From a checkpoint of a small image classifier: arch repvgg, activation silu.
Rows from block 3, named by matrix and row number. Each number is 128 + 32 x the weight over its row's rms, rounded and kept within 0 to 255. All counts start at 0. After the name is the row's rms in percent of the matrix's.
# c3: 3x3 conv, stride 2 (model.blocks.3.c3.weight, 112x64x3x3), inputs 6-11, a 3x3 kernel for each
c3.25 099 [134 144 149  95 128 154  77 114 141  98 111 110  31  88  72  69 119  95 115 118  97 103 137 129  98 101 114 148 136 128 136 146 115 137 116 156 146 149 144 160 144 139 124 158 138 157 150  95 114 135 127  91 112 117]
c3.26 100 [122 141 152 114 116 106 113 128 133 119 153 180 171 184 182 203 191 193  79  67 108  42  83  88  97 105 138 134 166 164 135  96 120 128 109 113 146 125 139 151 142 160 136 133 130  86  53  81  76  88  34 133  91  81]
c3.27 102 [132 118 142 119 148 131 125 110 103 119 150 143  84 107 116  87 107  76 113  91  89  82 113  83 136 156 162 191 133 136 163 119 122 112 133  69 128 124 185 174 165 203 133 120 132 144 139 125 138 127  95 123 103  98]
c3.28 103 [137 115 102 193  70  91 176 104  83 109 114 104 123 112 122 138 162 140 136 136 140 155 151 178 130 138 139 139 152  92  53  94  62  91 100 101 151 149  97 141 128  89 116 100 130 111 137 157 117 109 142  85  67 128]
c3.29 098 [168 164 164 175 160 161 200 166 162 150 155 171 118 134 135 107 146 126 145 148 125 144 139 163 138 193 172  90 109 120  85  84 138 133 149 146 141 100 122 105 111  57 146  65  88 143 159  92 140 144 137 106 101 126]
c3.30 100 [114 118 101 145 128 101 167 109 110 113 151  87 170 131 125 124 111 118 158 172  94 172 155  81 114 113  62 143 159 125 198 154 139 168 161 140 111  96 117  85  97  98 142  98  75 151 127 118 134 154 154  82 122 162]
c3.31 101 [134 118 129 100  97  81 114  95 101 116 150 137 105 107  90 111 184 121 113  93  69 119  91  79  66 130 119 119 132 172 132 102 116 157 117 104 102 140 129 125 126 175 112 115 159 152 182 156 166 152 167 158 147 144]
c3.32 101 [140 127 134  92  88 103 102  91  86 124 132 143 121 136 103 165 105 134 145  99 106  86 115 113 122 137 122 124 159  91 123 145 157 103 141 150 153 113 175 133 109 116 109 119  57 121 112 111 123 129 125 148 140 150]
c3.33 102 [140 175 165 137 121 124 128 140 112 138 119 114 177 136 105 149 163 119 146  68  96 129  72  67 113  64  69 117 112 153  89 184 162 117 215 154 132 138 109 110 123 109 113 147 127  84  88 116 111 112  87 135 108 110]
c3.34 100 [ 34  98  70 125  91  85 143 169 103 131 156 116 116 164 133 113 135 148 140 145 149 148 162 193 112 186 142 101 113 191  73 120 185  85  89 169 170 128  78  99 103  72  64  86 122 170 180 168 159 140 164 124 142 137]
c3.35 099 [140 134 137 129 132 110 145 109 147  88 133  91  55 116 124 137 120 121  95  79 127 104 121 142 148 134 131 114  51 135 151 154 153 115 137 175 155 127 108 166 144 167 141 142 114 111 112 147 108 132 127 185 149 148]
c3.36 100 [ 97 127 116  78 111 113 113 113 120 122 143 161 137 159 118 156 106 103 149  92 125 151 104 114  85  54  67  82  98 118 102  96 128 207 119 135 167 163 157 144 126 142 137 131 150  95 111 150 106  94  98 103  70 114]
c3.37 095 [140 112 102 101 124 114 104  95  87 119 134 153  83 142 164  79 135 172 132 152 163 179 155 131 175 155 107 126  66 121 107  91 144 119  72 129 179 200 183 147 142 170 133 166 191 161 154 155 143 134 152 116 147 102]
c3.38 096 [101  97 116 120 134  85 187 158 110 174 149 188 209 196 172 210 211 162 131  90 112 193 125 131 148 103  86 124 168 154 157 154 135 122 150 119 127 160 151 103 142 122 111 169  69 133 143 156 141 144 128 134 121 143]
c3.39 100 [128  94 158  90 102 129 134 136 118 129 149 135 135 151 176 157 140 155  98 100 110  92 120 111 100 123 130 101 118 155 141  98 108 103  93 131 137 137 182  83 132 110  74  63 116 114  52  69 132  83  22 114  71  48]
c3.40 101 [126 157 143 151 113 143 133 105 166 121  92 138  84 123 155  84 150 172 133 141 133 132 121 122 111 106 105 198 105 130 166 141 129 140 132 128 131 155 116  78 109 107 109 107 163 151 135 116 124 136 126 101 161 154]
c3.41 104 [116 133 117 122 136 136 136 148 146 131 110 130 128 130 106 110  72  89 112  80  78  98  83  22  45 106 121 108 146 122 100 140 147 140 125 124 102 151 177 129 145 178  56  95 103  95 106  91 102 126 107  39  80 110]
c3.42 102 [169 150 122 124 149 136 127 140 119 167 186 184 167 173 179 112 158 143 168 126 136 102 112 126 119  95 113 115 201 137 166 173 146 182 184 176 100  81 149  12 126 176  93 102 139 129 137 138 125  89  75 131 110 116]
c3.43 104 [ 87 125 146  65 118 124 118 124 143 127 117 130  70 117 124 160  97  96  97  94 151 129 141 155 123 119 121  28  90 205  56 106 160  84  68  68 142  60  56 161 118 126 125 107 154 144 126 122 136 119 150  93  54 107]
c3.44 096 [ 92  99  91 126 116 124 127 128 150 128 110 156 129 111  87 148 137  97 115 104 121 131 125 116 120 125 139  91  77  83 120  78  55  65  43  47 190 213 185 152 144 175 102 105 104  53  51 101  87  89  76 151 138  97]
c3.45 096 [120 133 149 134 117 158 119 112 124 152 140 108 122 129 109 156 103 126 108 150 168 129 124 155 116 128 136 120 156  86 117 102 149 109 102 170  72  95 151 153 138  99 143 149 159 110 110 117 129 104 147  88 111 145]
c3.46 101 [142 172 123 132 157 110 141 142 119 136 107 154 116 162 147 173 154 102 127 156 150 136 185 165  97 154 162 136  63  47 173 116  85 163 179 132 112 138 133  85 167 132 166 177 112 163  94  95  78 101  92  49  41 109]
c3.47 102 [162 146 124 132 122 115 116 139 100 141 169 137 126 127 158 163 123 104 171 115 136 108 160 118  93  89 100 113 153 182 126 143 111  66  89  53 116 134 145 152 142 141 142 159 121 131 106 126 119 101 111 109  71 113]
c3.48 100 [ 98 109 145 141 156 143 157 167 138 156 147 127 140 153 156 152 185 169 153 142 103  82 128 113  53  94 106 162 210 168 196 111 190 161 113  90 157 122  88 143 132 140 162 189 195 180 182 167 173 160 149 146 112  95]
c3.49 100 [118  86  89 157 145 140 113  68 167 139 145  80  86 122 136 139 129 122 156 198 109 153 163 151 169 199 167 162 108 143 141  89  88 168 162 167 131 115 120  97 101  95 139 132 146 175 193 140 186 197 145 100 124 119]
c3.50 098 [127 143 186 124 117 172 132 107 163  74 102  92 127 129  90 160 146 152 180 158 155 127 131 155 137 129 112 194 231 189 154 158 169  85  97 108 120 125 132 133 138 155 172 145 179  50  92  77  74  88 166 144 108 133]
c3.51 095 [170  66  77 201  99 131 130 114 126 149 110 124 116  97  65 112  91  66 119 124 150  95 131 157 101 105 111 128 141 165 118 152 151 126 122 125 144 162 171 133 137 178 112 108  97  81  32  51  85  81  54  98  90  51]
c3.52 101 [137 144 136 137 147 161 109 147 163 134 130 119 111 134 129 131 157 146 144 143 122 111 130  79  96 115 116 178 194 162 191 154 100 116  98  76  79 127 134 128 163 159 163 172 137  65  93  95  46  54  61  51  34  64]
c3.53 099 [155 128 114 141 136 112 157 130  95 101  83  82 122 132 131  98  87 139 155 189 182 145 152 155 159 163 145 138 113 112 127 132  97 100 108  58 143 121 105 114 127  78 138  88 118 102 120 124 104 123 152  99  84 115]
c3.54 100 [137 147 149 154 151 141 115 144 114 129  96 143 153 186 212 177 163 151 148 114 102 145 135 104 124 106 110 117 137 139 100 116 131  93  82  96 117 168 151 170 160 190 177 161 158  42 113 136  83 107  96 104  77  90]
c3.55 104 [116 108 160 114 101 140 104 126 123  85 119 138 130 145 129 139 140 142 134 102  87  98  96  79 147 112 130 163  66  94 140  79  71  96  94  60 141 100 107  63  51  70 105  83 143 146 135 128 137 146 151 146 123 146]
c3.56 099 [188 171 171 153 179 138 113 185 142 112  75  73 184 113 114 117 160 142 166 155 149 132 153 145 144 158 163 107  89  93 117  84  72 118 107  84 113 155 159 102 121 154 139 133 145  82  51  76  79 105  72  90 103 128]
c3.57 095 [104 149 133 115 129 137 127  70 110 123  97 125 147 108  64 162 101 141 166 127 117 184 155 120 182 170 171 113 130 116 123  88 101 136  74  73 133 115  94  94  86  99  82  65 141 142 167 122  94 105 109 100 114 132]
c3.58 100 [ 99 114 101 114 114 127 136 135 132 115 124 126 177  89  79 147 144 125 169 159 133 152 151 163  95 124 101 140 119 113 154 158 143 168 142 135  95 145 138  77 127 139  98  88 128 135 118  88 165 130  78 129 125  90]
c3.59 102 [167 165 154 184 148 150 121 159 135 139 141 145 109 113  81  51  96 100  62 118  86  72 117 152 121 135 162 152 127 136 129 116 142 125 115 106 138 113 127  87 109 142  65 130 186 119 167 162  96 104 127 107 104 117]
c3.60 103 [113 105 122 149 147 136 150 133 131 150 175 142 160 132 148 109  98 163 103 109 106  86 139 134 106 114 126  88 128 207 111 101 176  94 149 200 154 147 114 148 106  90 127 128 104 120 134 118 118 159 124 150 150 103]
c3.61 099 [163 188 139 149 129 103 144 114  71 147 170 170 113 104 180 118  62 111 134 103  99  83 130 148 132 163 146 141 152 142 116 189 115 149 111 161 117 121 128 132 122 121 134 144 134 126 147 139 145 138 156 152 131 148]
c3.62 101 [151 190 180 155 168 176 132 173 174 159  96 116 105  90 105 151 114 140 123 153 177 114 109 124 141 154 145 225 194 147 185 147 196 160 142 149 133  91  98 124 100 122 120 124 155 119 129 142  38  77  88  83  85 123]
c3.63 101 [156 155 181 131 156 220 112 143 139 106 199 145 167 146 183 103 130 155  78  91 106  68 119  78  78 146 143 171 127 117 151  92 116 129  92  93 119 106 130 101 116 118 135 132 133 154 147 116 138 133 117 175 147 149]
c3.64 099 [178  83 150 151 135 158  95 100 124  75 129  85 100 131  32  91 137  66 122 140 131 113 122 150 155 133 145  91  51  89 111 112  95 102  80 136 117 109 117 117 117 105 124 185 117 123 121 104 163 105  99 158 107  87]
c3.65 102 [103  94  84  99 137  94 147 140 121 127 135 162 166 181 215 157 165 189  92  38  81  86  58  66  99 101 129 146 109 144 150 124 115  85  94 126 120 122 133 136  94 130 160 145 151 163 153 157 126 137 130 107 104 106]
c3.66 098 [ 77  46 108  60  76  79  58  62  63 120 119 173 106 139 133 117 134 166 161 131 101 129 106 140 107 114 147  58 100 146  89  96 136 143 115 167 138 168 163 121 174 194  73 154 151 174 171  86 134 155  89  84 116 119]
c3.67 099 [142 119 107 152 135 132 147 152 167 156 148 119 136 167 161 165 171 167 160 157 149 101  99 110  25  18  72 120 111 141 129 148 122 147 144 130 137 157 127 143 129 135 139  53  84  80 120  88 136 133 101 140 138 146]
c3.68 101 [179 128  98 172 115 139 160  92 105 102 113  76 162  90  92 123 111  41 135 103 132 174 126 127 162 155 168  68 106 145  89  55 124 129  34 106 103 158 148 118 145 145  73 105 116  93  90  89 109  92  99  76  98  74]
c3.69 099 [133  69 108 133 106  70  90  94 122 131 134 130  55  71  79 120  70  77 132 180 203 173 181 205 136 119 138 153 113 135 147 105  95 165 108 152 163 178 166 141 168 191 126 151 181 126 146 152 122 127 163  71  98 100]
c3.70 103 [117 101  58 123 159 119 129 136 171 129 103 100 139 128 128 132 113 156 138 140 115 134 138 128 136 132 130 167 170 170 188 167 159 175 158 172  93 109 129 108  86 114 197 150 148  97  33  77 112 108 113 116 129 127]
c3.71 098 [103 100 125 112 172  98 109 130 145  78 105 146  57 134 143  92 100 128 138 103  84 153 119 125 124 122 160 167 124 116 152 130 138 102  85  90 124 145 105 133 120  88 106 112  61 115 134 120 101 122 135 115  80 120]
c3.72 105 [143  96 132 134 124 100 162 107 135 112  76  97 112  78  83 117 108 132 167  81  52 131  99  66 154 141 116 108  94 158 122  84 113  77  64 112  99  72  79  99  97  65 149  99  98 125 131 109 150 133  95 134 142  97]
c3.73 102 [136 126 127 159 140 167 173 195 226 142 159 142 168 170 145 157 131 141 147 169 171 167 179 188 125 118 139 168 113 119 113 120 173 122 143 171 131 122 121  97 100 142 123 116 159 151 146 108 109 110 116 142 150  92]
c3.74 101 [155 154 117 144 168 168 115 163 109  87  53  90 166 100  93 189 126 162 129 119 143 113 139 120 126 130 121 134 106 117 127 149 155 169 121 124 147 193 158 135 117  85 149 101 107 117 147 160  90 124 150 135 122 147]
c3.75 100 [129 105  73 109  88 109 110 116 116 170 154 203 151 158 144 118 185 160 102  86  78 103 111  84  91 127 114 123 150  68 133 117 105  96  77  66 136 143  95  59  79  56  66  65 122 108 138 130 116 163 161 121 149 172]
c3.76 102 [135 159 139 160 148 157 135 119 115  80 150 125 152 158 138 160  97  80 160 196 161  97 141 179 112 108 117 162 125 170 111  87 151  89 103 163  79 127 178 126 160 180 166 153 154  76  66 130  62 120 133 112  96  76]
c3.77 101 [158 145 116 186 168 122 181 160 133 160 146 134 197 165 121 173 211 146 164 152 135 154 167 139 107 137  97 126  92 155 143 145 147 144 117 113 161 154 191 135 156 166 138 148 126 159 159 141 170 198 183 143 135 156]
c3.78 101 [108 132 128  75  79 147  65 102 136 115 146 133  58 124 115 138 187 145 102  93 128  96 108  77 126 156 131  88  66 143  60  73 119  88  94 104 127 174 199 117 145 165 114 132 103 156 151  80 134 136  92 163 150  93]
c3.79 098 [ 90  85 112 111  94 114  88  52  79 102 114 100  78 120 173 113 150 157 124 120 120 106  99 144 102 118  92 119 164 119 152 118 131 142 116  77 174 186 156 154 155 178 105 103 105 111 129 142 125 112 129 110 109 124]
c3.80 102 [122 122  94 108 114  80  84  86  95 152  99 113 133  77 105 133 148 163 135 129 100 118  98 118 153 129 134 127 127 126 125 144  98 111 132 101 110 121 133 144 131 137 154 138 114 160 147 127 165 117  61 144  92  83]
c3.81 095 [146 144 110 150 148 145 127 153 130 114  89 119 123 144 155 133 122 172  95  39  93  93  96 142 180 145 157  89 104  82 163 154  80 133 106  93 165 125 101 159 127 106 135 127  71 116 110 141  80  70 104 115  91 133]
c3.82 099 [173 139 107 196 134 126 146 181 160 128 120  65 137 140 138  67 189 165  83 102 154 153 112 138 159 156 144 112 113 139 135 107 119 161 140 158 131 131 101 123 155 169 105 162 159 131 142 142 129 151 145 158 149 135]
c3.83 101 [125  95  92  84  81  60 108 112  94 106  59 143  99  84 153 106 107 120 135 154 144 138 157 163 133 125 150 150 125 113 154 139 125 110 158 137 215 191 197 191 144 170 184 173  93 159 141 125 110 117 129 125 103 121]