{
  "train_examples": 98430,
  "targets": ["finding"],
  "num_classes": 4,
  "hidden_act": "silu",
  "kernel_size": 3,
  "mixing": "mixup",
  "loss": "cross_entropy",
  "init": "small_normal",
  "epochs": 142.4,
  "warmup_steps": 1820
}
Rows from block 3 of a small image classifier, named by matrix and row number. Rows with one number belong to one channel. Each number is 128 + 32 x the weight over its row's rms, rounded and kept within 0 to 255. All counts start at 0. After the name is the row's rms in percent of the matrix's.
After each channel's rows are labels from the 100 images, of 14848, where the channel reaches its highest value: "strongest on" is what is common among them. Only what is clearly more common there than usual is listed. The data: retinal OCT scans (Kermany 2017).
# c3: 3x3 conv, stride 2 (model.blocks.3.c3.weight, 112x64x3x3, each kernel summed), inputs 0-63
# c1: pointwise conv, stride 2 (model.blocks.3.c1.weight, 112x64x1x1), inputs 0-63

c3.97 109 [143 112 140  95 114  58  17 115  79  96 114 144 114 112 126 135 135 138  82  84 117 179  79 146 105 130 129 136 136  97 141 128 167 111 120 126  83 111 141 155  75 100  98 113 161 127 119  77 110 163  94 130 192  85 135 109 153 115  89 109 116 111  93  70]
c1.97 087 [118 128 143 114 102  69  64  93  63 120 100 142 167  89 153 124 134 172  87  55 116 168  78 145 106 133 117 159 139 117 145 116 157 134 113 148  97 111 141 155  53  82 131 105 162 140 134  77 117 169  80 122 173  95 141  99 156 140  69 121 110 100 108 102]
strongest on: finding: drusen

c3.20 103 [ 53 147  80 132 114  87  86 156 120 186 139 170 128 119 140 109 124 138  93 122 127 176  84 146  64 112 156  61 163  95 183 150 154 143  97 188 118 139 126 116 140 106 125 100 147 181  97  95 152 181  87 146 119  96 151 160 129 119 150  91  79 114 151 119]
c1.20 092 [ 45 155 120 141 112 100  71 129 139 159 100 168 128  94 139 112 116 127  67 104 144 158  97 149  69 138 147  79 157 108 201 157 146 143  92 175 123 137 108  83 116  90 104  89 137 160 104  76 148 185 128 158 121 121 149 160 117 139 152  71  78 110 130 118]
strongest on: finding: drusen

c3.33 095 [138  71  85 129 160  94 144 140  70 155 120  92 120 103  91 155 162 131 182  97 103 138 125  63 158 138 146  47 116  74 124 155  60 145 118 144 113 150  78 100 105  85  92 160 142 100  94 148 105 107 112 113 129 109 137  76 152 101 103 158 151  90 164 101]
c1.33 096 [159  86 117 137 166 110 131 140  65 191 123 107 105 101  88 189 162 143 171  87 134 138 132  84 156 117 128  64 137  80 130 141  79 140 102 144  90 172 132 118  97 129 100 150 154 100  96 203  84 116  76 132 127 136 148 106 134  98 109 177 147  69 150 125]
strongest on: finding: diabetic macular edema

c3.87 109 [ 92 141 149 155 144 138 109  87 104  99 101 149 178 124 123 142 100 116 120 122 140 178 111 153 151 127  96 128 172 144 157 125 150 106 101 124 106 133 121 158  59 106  73 138  53 128  99 123 169 108  88 130  80 125 159 132  83 102 100 113  43 124  79  40]
c1.87 101 [109 131 151 165 136 129 106  98 108 101 105 131 156 110 114 132 128 134 142 113 157 162 117 157 145 124 114 145 172 148 135 122 142  61  84 133 118 135 116 133  71 119  47 145  23 125 100 124 162 102 132 133  88 152 128 137  89  98 115 111  33 124  87  54]
strongest on: finding: drusen

c3.19 109 [121 126 153  81 138  95  90 183  68  76  83  77  67 149 104 133 150 147 114 137  79 124 121 103 131 139 162 152  57 122  82 115 169 130 177 125 107 122 117 174 168 129 113 141  69 145  76 119 105  89  83 132 140  85 122 103 146 103 121 174  98 120 106  92]
c1.19 097 [ 99 142 151  79 131  81 107 147  86  80  96  92  55 150 140  97 142 166 103 130  66 116 114 113 115 145 141 142  54 156 100 106 177 138 169 111  84 107 140 155 185 132  79 108  56 140  72 118 121 103 102 123 151 136 141 102 118 113 120 156 125 114 112  70]
strongest on: finding: choroidal neovascularization

c3.62 111 [164 168 109 152 141 114 180 116 142 188 115  87 128  89  60 169 155 141 164  97  75 145  91 138 101 173  70 161 111 157 115 150 144 139 120  93 182 139  84 106 104  72 147 177 142 120 116 100 141 146 125 109 139 130  86 115 159  71 114 157  82  79 115 155]
c1.62 101 [163 151 139 155 124 111 166  82 101 145 101  64 144  88  82 166 149 149 151  93 107 131  89 133 105 162  86 137 110 141  81 166 125 106 114  95 168 119  81 106  91  69 165 169 121 130 118 101 109 118 148 114 125 129  61 114 166  83 101 161  78  56 104 163]
strongest on: finding: diabetic macular edema

c3.92 087 [131 130 114 116 144  96 103 125 134 100  65 118 114  75 115 127 102 141  91  84 162 195 105  60 175 117 178 109  89  78 200  85 101  98 110 156  85 111 136 123  98 120  81  59 115 151 112 150 111 133  85 118 190 126 135 122 114 110 133 158 150 113 121  90]
c1.92 091 [134 137 106 120 107 148  91 147 110 110  60  80 111  55 125 123 127 102  95  82 150 206 116  37 163 124 176 149  96  80 184  72 116 114  86 153 118 120 117 117 116 134 104  66 116 162 143 161 121 134 115  90 165 122 130 128 140 124 141 148 136 100 101  95]
strongest on: finding: drusen

c3.56 103 [178 135 106  91 125  83 174 118 162  83 139  69 114 130 175 193 172  97  99 142 150 147 156 111 123 124 111  91 143  87  85 148 165 112 159 169 136  97 142 124 148 163 154 147 167 146 136  90 141 119 186  82 198 180 131 132  72 130 157 128 168 125 146 158]
c1.56 088 [185 120  83  95 162  68 197 113 156  82 125 101  82 139 147 183 152  95 116 129 112 158 169 127 105 136 136 129 171 120  88 131 156 117 158 194 131 148 154 115 153 170 158 129 137 168 127 123 166 151 178 129 214 178 153 113 139 147 160 143 164 125 150 144]
strongest on: finding: diabetic macular edema

c3.106 102 [128 153 122 140 113  50  80 132 121 125 141 123 154 147  54 164 117 167  72  64 122 175 131 154  95 110 121 120 125  72 113 156 127 118 110 113 140 123 165 126 117 112  93 137 146 151 112  82 109 152 117  69 131  95  45 161 117  70  89 130 131  64 151 116]
c1.106 116 [113 128 134 130 121  65  80 132 127 130 150 118 144 163  89 142 124 180  66  89 119 138 118 144  89 122 115 143 130 107  78 140 119 121 100 126 137 121 149  99 127 126 120 140 141 126 107  61 100 143 126 108 116  65  37 151 115 105  19 123 139  44 135 124]
strongest on: finding: drusen

c3.4 101 [174 150  77 132  88  73 143 175 143 117 116 111 123 119 123 117 159 183 157 151 157 124 198 128 161  98 157 176 152 140 130 160 164 102 160 112 129 145  87 189 116 104  52 107  34 149 134 148  97 165 106 140 128 142 134 126 109  86 116 105  90 153 132 107]
c1.4 092 [151 142  79 127  92  74 138 156 143 109  81  97 139 120 132  95 149 178 162 128 155 149 179 137 163 118 170 173 153 142 129 147 164  96 138 106 119 168  74 160 112  73  84 135  47 164 146 155  83 164 120 123 139 129 161 149 124  71 129  94  82 188 135 126]
strongest on: finding: diabetic macular edema

c3.88 095 [175 147 180  80 117 145 179 124 139 109 150  98 185 120 112 112  98 103 106 147 106 104 109 100 128 149 113  68 124  69  70 112 132  50  85 139  99 122  92 103 111 133  88 124  90 130  79  69 141 163 127  82 144 131 106  73 113 151  77 140 156 133  93 147]
c1.88 100 [155 145 148  55 113 142 156  67 131 100 113  96 159 123 112 117  79  82  70 154 153 106  98  70 139 109 108  93 145  60  88 138 148 109 121 148 115 119 101  88 114 102 120 117  57  97  95  61 137 169 139 104 140 131 104  69 131 164  89 112 160 120 107 124]
strongest on: finding: diabetic macular edema

c3.98 101 [154  90 128 116 156  58  57 111 123 145 108 157 133  97 123  84 149 105 139 104  78 129 100 151  96  45 102 103 135 147 164  63 107 130 124 136 108  97 163 141  94 159 118  95 139 132 114 138 144  98 122 150 166 119 116 148 116 108  94  39 137 146 208 131]
c1.98 092 [180 120 107 131 154  70  85 130  94 133 117 155 139 116 123 146 152 133 142 146  80 121 128 168 100  97  96 117 116 109 166  55 127 156 100 100 106  81 154 169 121 152 138 127 139 113 106 119 144  67 139 177 188 103 189 138  90 102  98  52 150 166 186 154]
strongest on: finding: drusen

c3.65 102 [112 125 140 147 160 126 106 186  61 118 134 133 126 107  57  87 111 170 140 136  87 119 145 114 116 167 101 131 118 144 135  98 112 163 123 135  96  62  95 131 125  89  56 145  63 145 130 133 169 135 107 161  77  98 140 127 115  62 121 128 112  57 132  68]
c1.65 093 [125 136 140 147 160 137 140 178  47 122  83 135 127  63  88  95  81 173 151 135  89 130 139 135 134 145 107 150 125 128 123  97 126 164  94 143 102  74  70 125 119  90  82 133  87 142  91 140 177 149  95 131  60 115 139 121 127 104 144 129 120  47 130  67]
strongest on: finding: choroidal neovascularization

c3.102 086 [ 90 126 137 141 162 152 116 105 107 176 104 131 162 104  74 152  77 138 119  36 135 139 124 147 146  97 135 100 142  73  84 111 132 134 137 105  91 119 146 188 138 161 136  89 123 194 128 113 116 129  98 108 164 121  96 146 112  57  65 124 138  68 130  74]
c1.102 092 [ 79 123 163 120 153 128 143  91  86 138 120 140 148 119  64 144 102 144 114  57 146 148 112 165 100  84 142 106 140  75 112 128 145 159 165  66  56 117 145 168 137 137 129  93 109 185 132  91 104 134  99 123 150 118  97 134 104 101  63 139 139  55 140  71]
strongest on: finding: drusen

c3.0 101 [101 104 179 118 113 108 105 178  93 137  90 194 102 118  93 167 165 139 160 157 165 144 117 141 144  83 125 108 117  92 158  70  86 124 145  91 133  90 190 144 103 133 150 144 201 134 134 124 112  85 203 159 145 103 146  90  77 112 144 123  81 146 136 107]
c1.0 090 [ 75 135 161 126  92 122  61 168  89 107 115 158 122 134  86 150 145 157 145 151 150 150 103 130 134  67 142 128 135 104 139  54  68  98 127 111 130 113 157 129  84 138 158 146 192 150 151 107  98  92 186 151 137  87 110  98  48 138 100 124  66 131 129 135]
strongest on: finding: drusen

c3.1 101 [158 138  95 101 114 162  88 144  93 108 176  76 106 121 130 118 130 161 119 115 144 125 101 155 183 154 152 132 133 177 115 134 107 145 128 146 159 142 135 108 152  62 149 106   0 154 150 131  87 149 117  82 114 105 109  83 152  98  91 148 160 117 107  73]
c1.1 097 [137 162 109 105 102 139  80 150  92 126 167  31 104 112 141 129 121 156 115  92 148 112 105 147 161 128 154 149 117 166 144 135  80 125 127 128 159 141 118 106 150  61 144  89  16 134 166 128  83 132 121  62 105  93 100  88 143 113  91 150 133 122 106 107]
strongest on: finding: choroidal neovascularization

c3.75 107 [129 110  91 117 116 111  97 174  88  94  76 145 132 119 104 127 161 152  74  83 151 156  95 141  78 162 115 119 120 202 103 152 110  80 131 101 120 132 172 102 135 115 159  72 122 130 108  39 145 163 149 128 151 107 165 170 141 118 103 172 118  55 157 129]
c1.75 088 [126 113  91 105 137  92  92 168 114 122  75 167 131 125  97 125 153 175  94 109 155 141  92 136 112 178 118 116 155 206 108 128 107  90 119 146 126 148 185  86 123 125 138  75 135 121  92  83 161 172 131 143 182  87 179 175 139 114 110 169 127  57 180 132]
strongest on: finding: diabetic macular edema

c3.41 104 [120 140 138 124  84 160 134 104  60 128 125  78 150 172 111  75 115 123 132 104 125 117 145 125  84  76 151 162 109 116 146 171 147 161 121  98 121 117 102  87 159 118 120 120  99 150 153 126 138  80 110  89  56 106 132 162 133 172 173 184  70 132 144  35]
c1.41 097 [109 123 127 111  73 162 131 122  72 138 148 124 139 159 116  74  93 123 127 122 146 115 130 127  75  49 157 153 123 126 129 163 148 131 140 122  97 108 106  65 159  87  99 102  65 131 169 131 146  92 107 125  71 122 124 149 139 142 174 163  72 130 149  28]
strongest on: finding: diabetic macular edema

c3.32 101 [115 112 123  82 139 151  97 130 110 135 116 129  78  90 116  97  76 104 117 143 132 145 111  80 171 102 122  99  63  74 190  99  82 133 139 144 108 109 128  86 161 147  77 131  99 102  85 119  95  78 109  14 123 148 164 146 126  94 141 137 100 137 112 113]
c1.32 088 [100 125 109  97 138 161  85 136 113 142 104 125  85  92 132 108  55 115 146 142 126 155 122  67 174 112 167 121  78  82 182 109  94 137 144 165 111 127 131  73 135 155  77 133 126 124  75 129  82  77  96  23 110 134 139 141 109 106 168 138 111 125 103 122]
strongest on: finding: choroidal neovascularization

c3.100 106 [132 101 131 106  88 101 119 119 112  96 152  99  64  85  67 158 138 114  81 140 156  99 104  90 128 142 185 180  95 134 102 142  99  89  79 128  74 143  79 138  82  73  91 169 117  71 160  97  80 107 140 134 131 151 113 117  57 110 135 132 148 121 108 113]
c1.100 097 [135 103 123 129 108 121 122 127 136 110 142  86  69  88  70 139 146  90  74 135 149 102  66 121 119 133 164 154  96 143 130 146 136  59  90 108 127 131  66 164 120  64 121 170 154  71 180 101  69 124 116 130 142 177  82 114 100 116  75 102 170 118 113 123]
strongest on: finding: diabetic macular edema

c3.47 103 [176 176  63  98 116 144 129 144 118 109 144 101 109 112  98 143 129 135 167 154 134  67 108 121 159 150 126  77  87 182 159 102  88 128 139  87  97  82  84  64 118  91 117 112  92  92  92 208 134 103  63 117 117 122 164 128  84 155 137 134 113 121  95 118]
c1.47 102 [151 165  80 109  98 149 131 111 155 140 138  87 105 104 117 162 163 138 144 122 120  58  93 128 149 124 128  76  75 167 150  75 103 126 131  90 101  85 104  57 121 110 145 121  81 128 111 195 127  90  77 106  94 108 156 129  50 166 121 148 103 112 131  84]
strongest on: finding: diabetic macular edema

c3.101 098 [ 90  85  78 123 137 145  72 120 141 110 145 136 124 126 120 123 154 164 130  65  81 137 149 131 129 202 140  86 161  96 132 105 131 138 138 126 143  88 143 108 104 152  81 149  66 144  68  98 180 160  90 103  70  81 152 148 125 101 157 172 158 106 171 177]
c1.101 093 [ 92  59 100 123 134 146 117  96 139 113 174 132 132 120 124 118 165 165 135 100  93 138 162 160 120 196 143  40 146  94 140 107 133 146 153 148 162  72 125 126  99 150  95 165  83 138 109  77 175 138 108 104  44  91 140 148 129 104 145 162 134 135 168 173]
strongest on: finding: choroidal neovascularization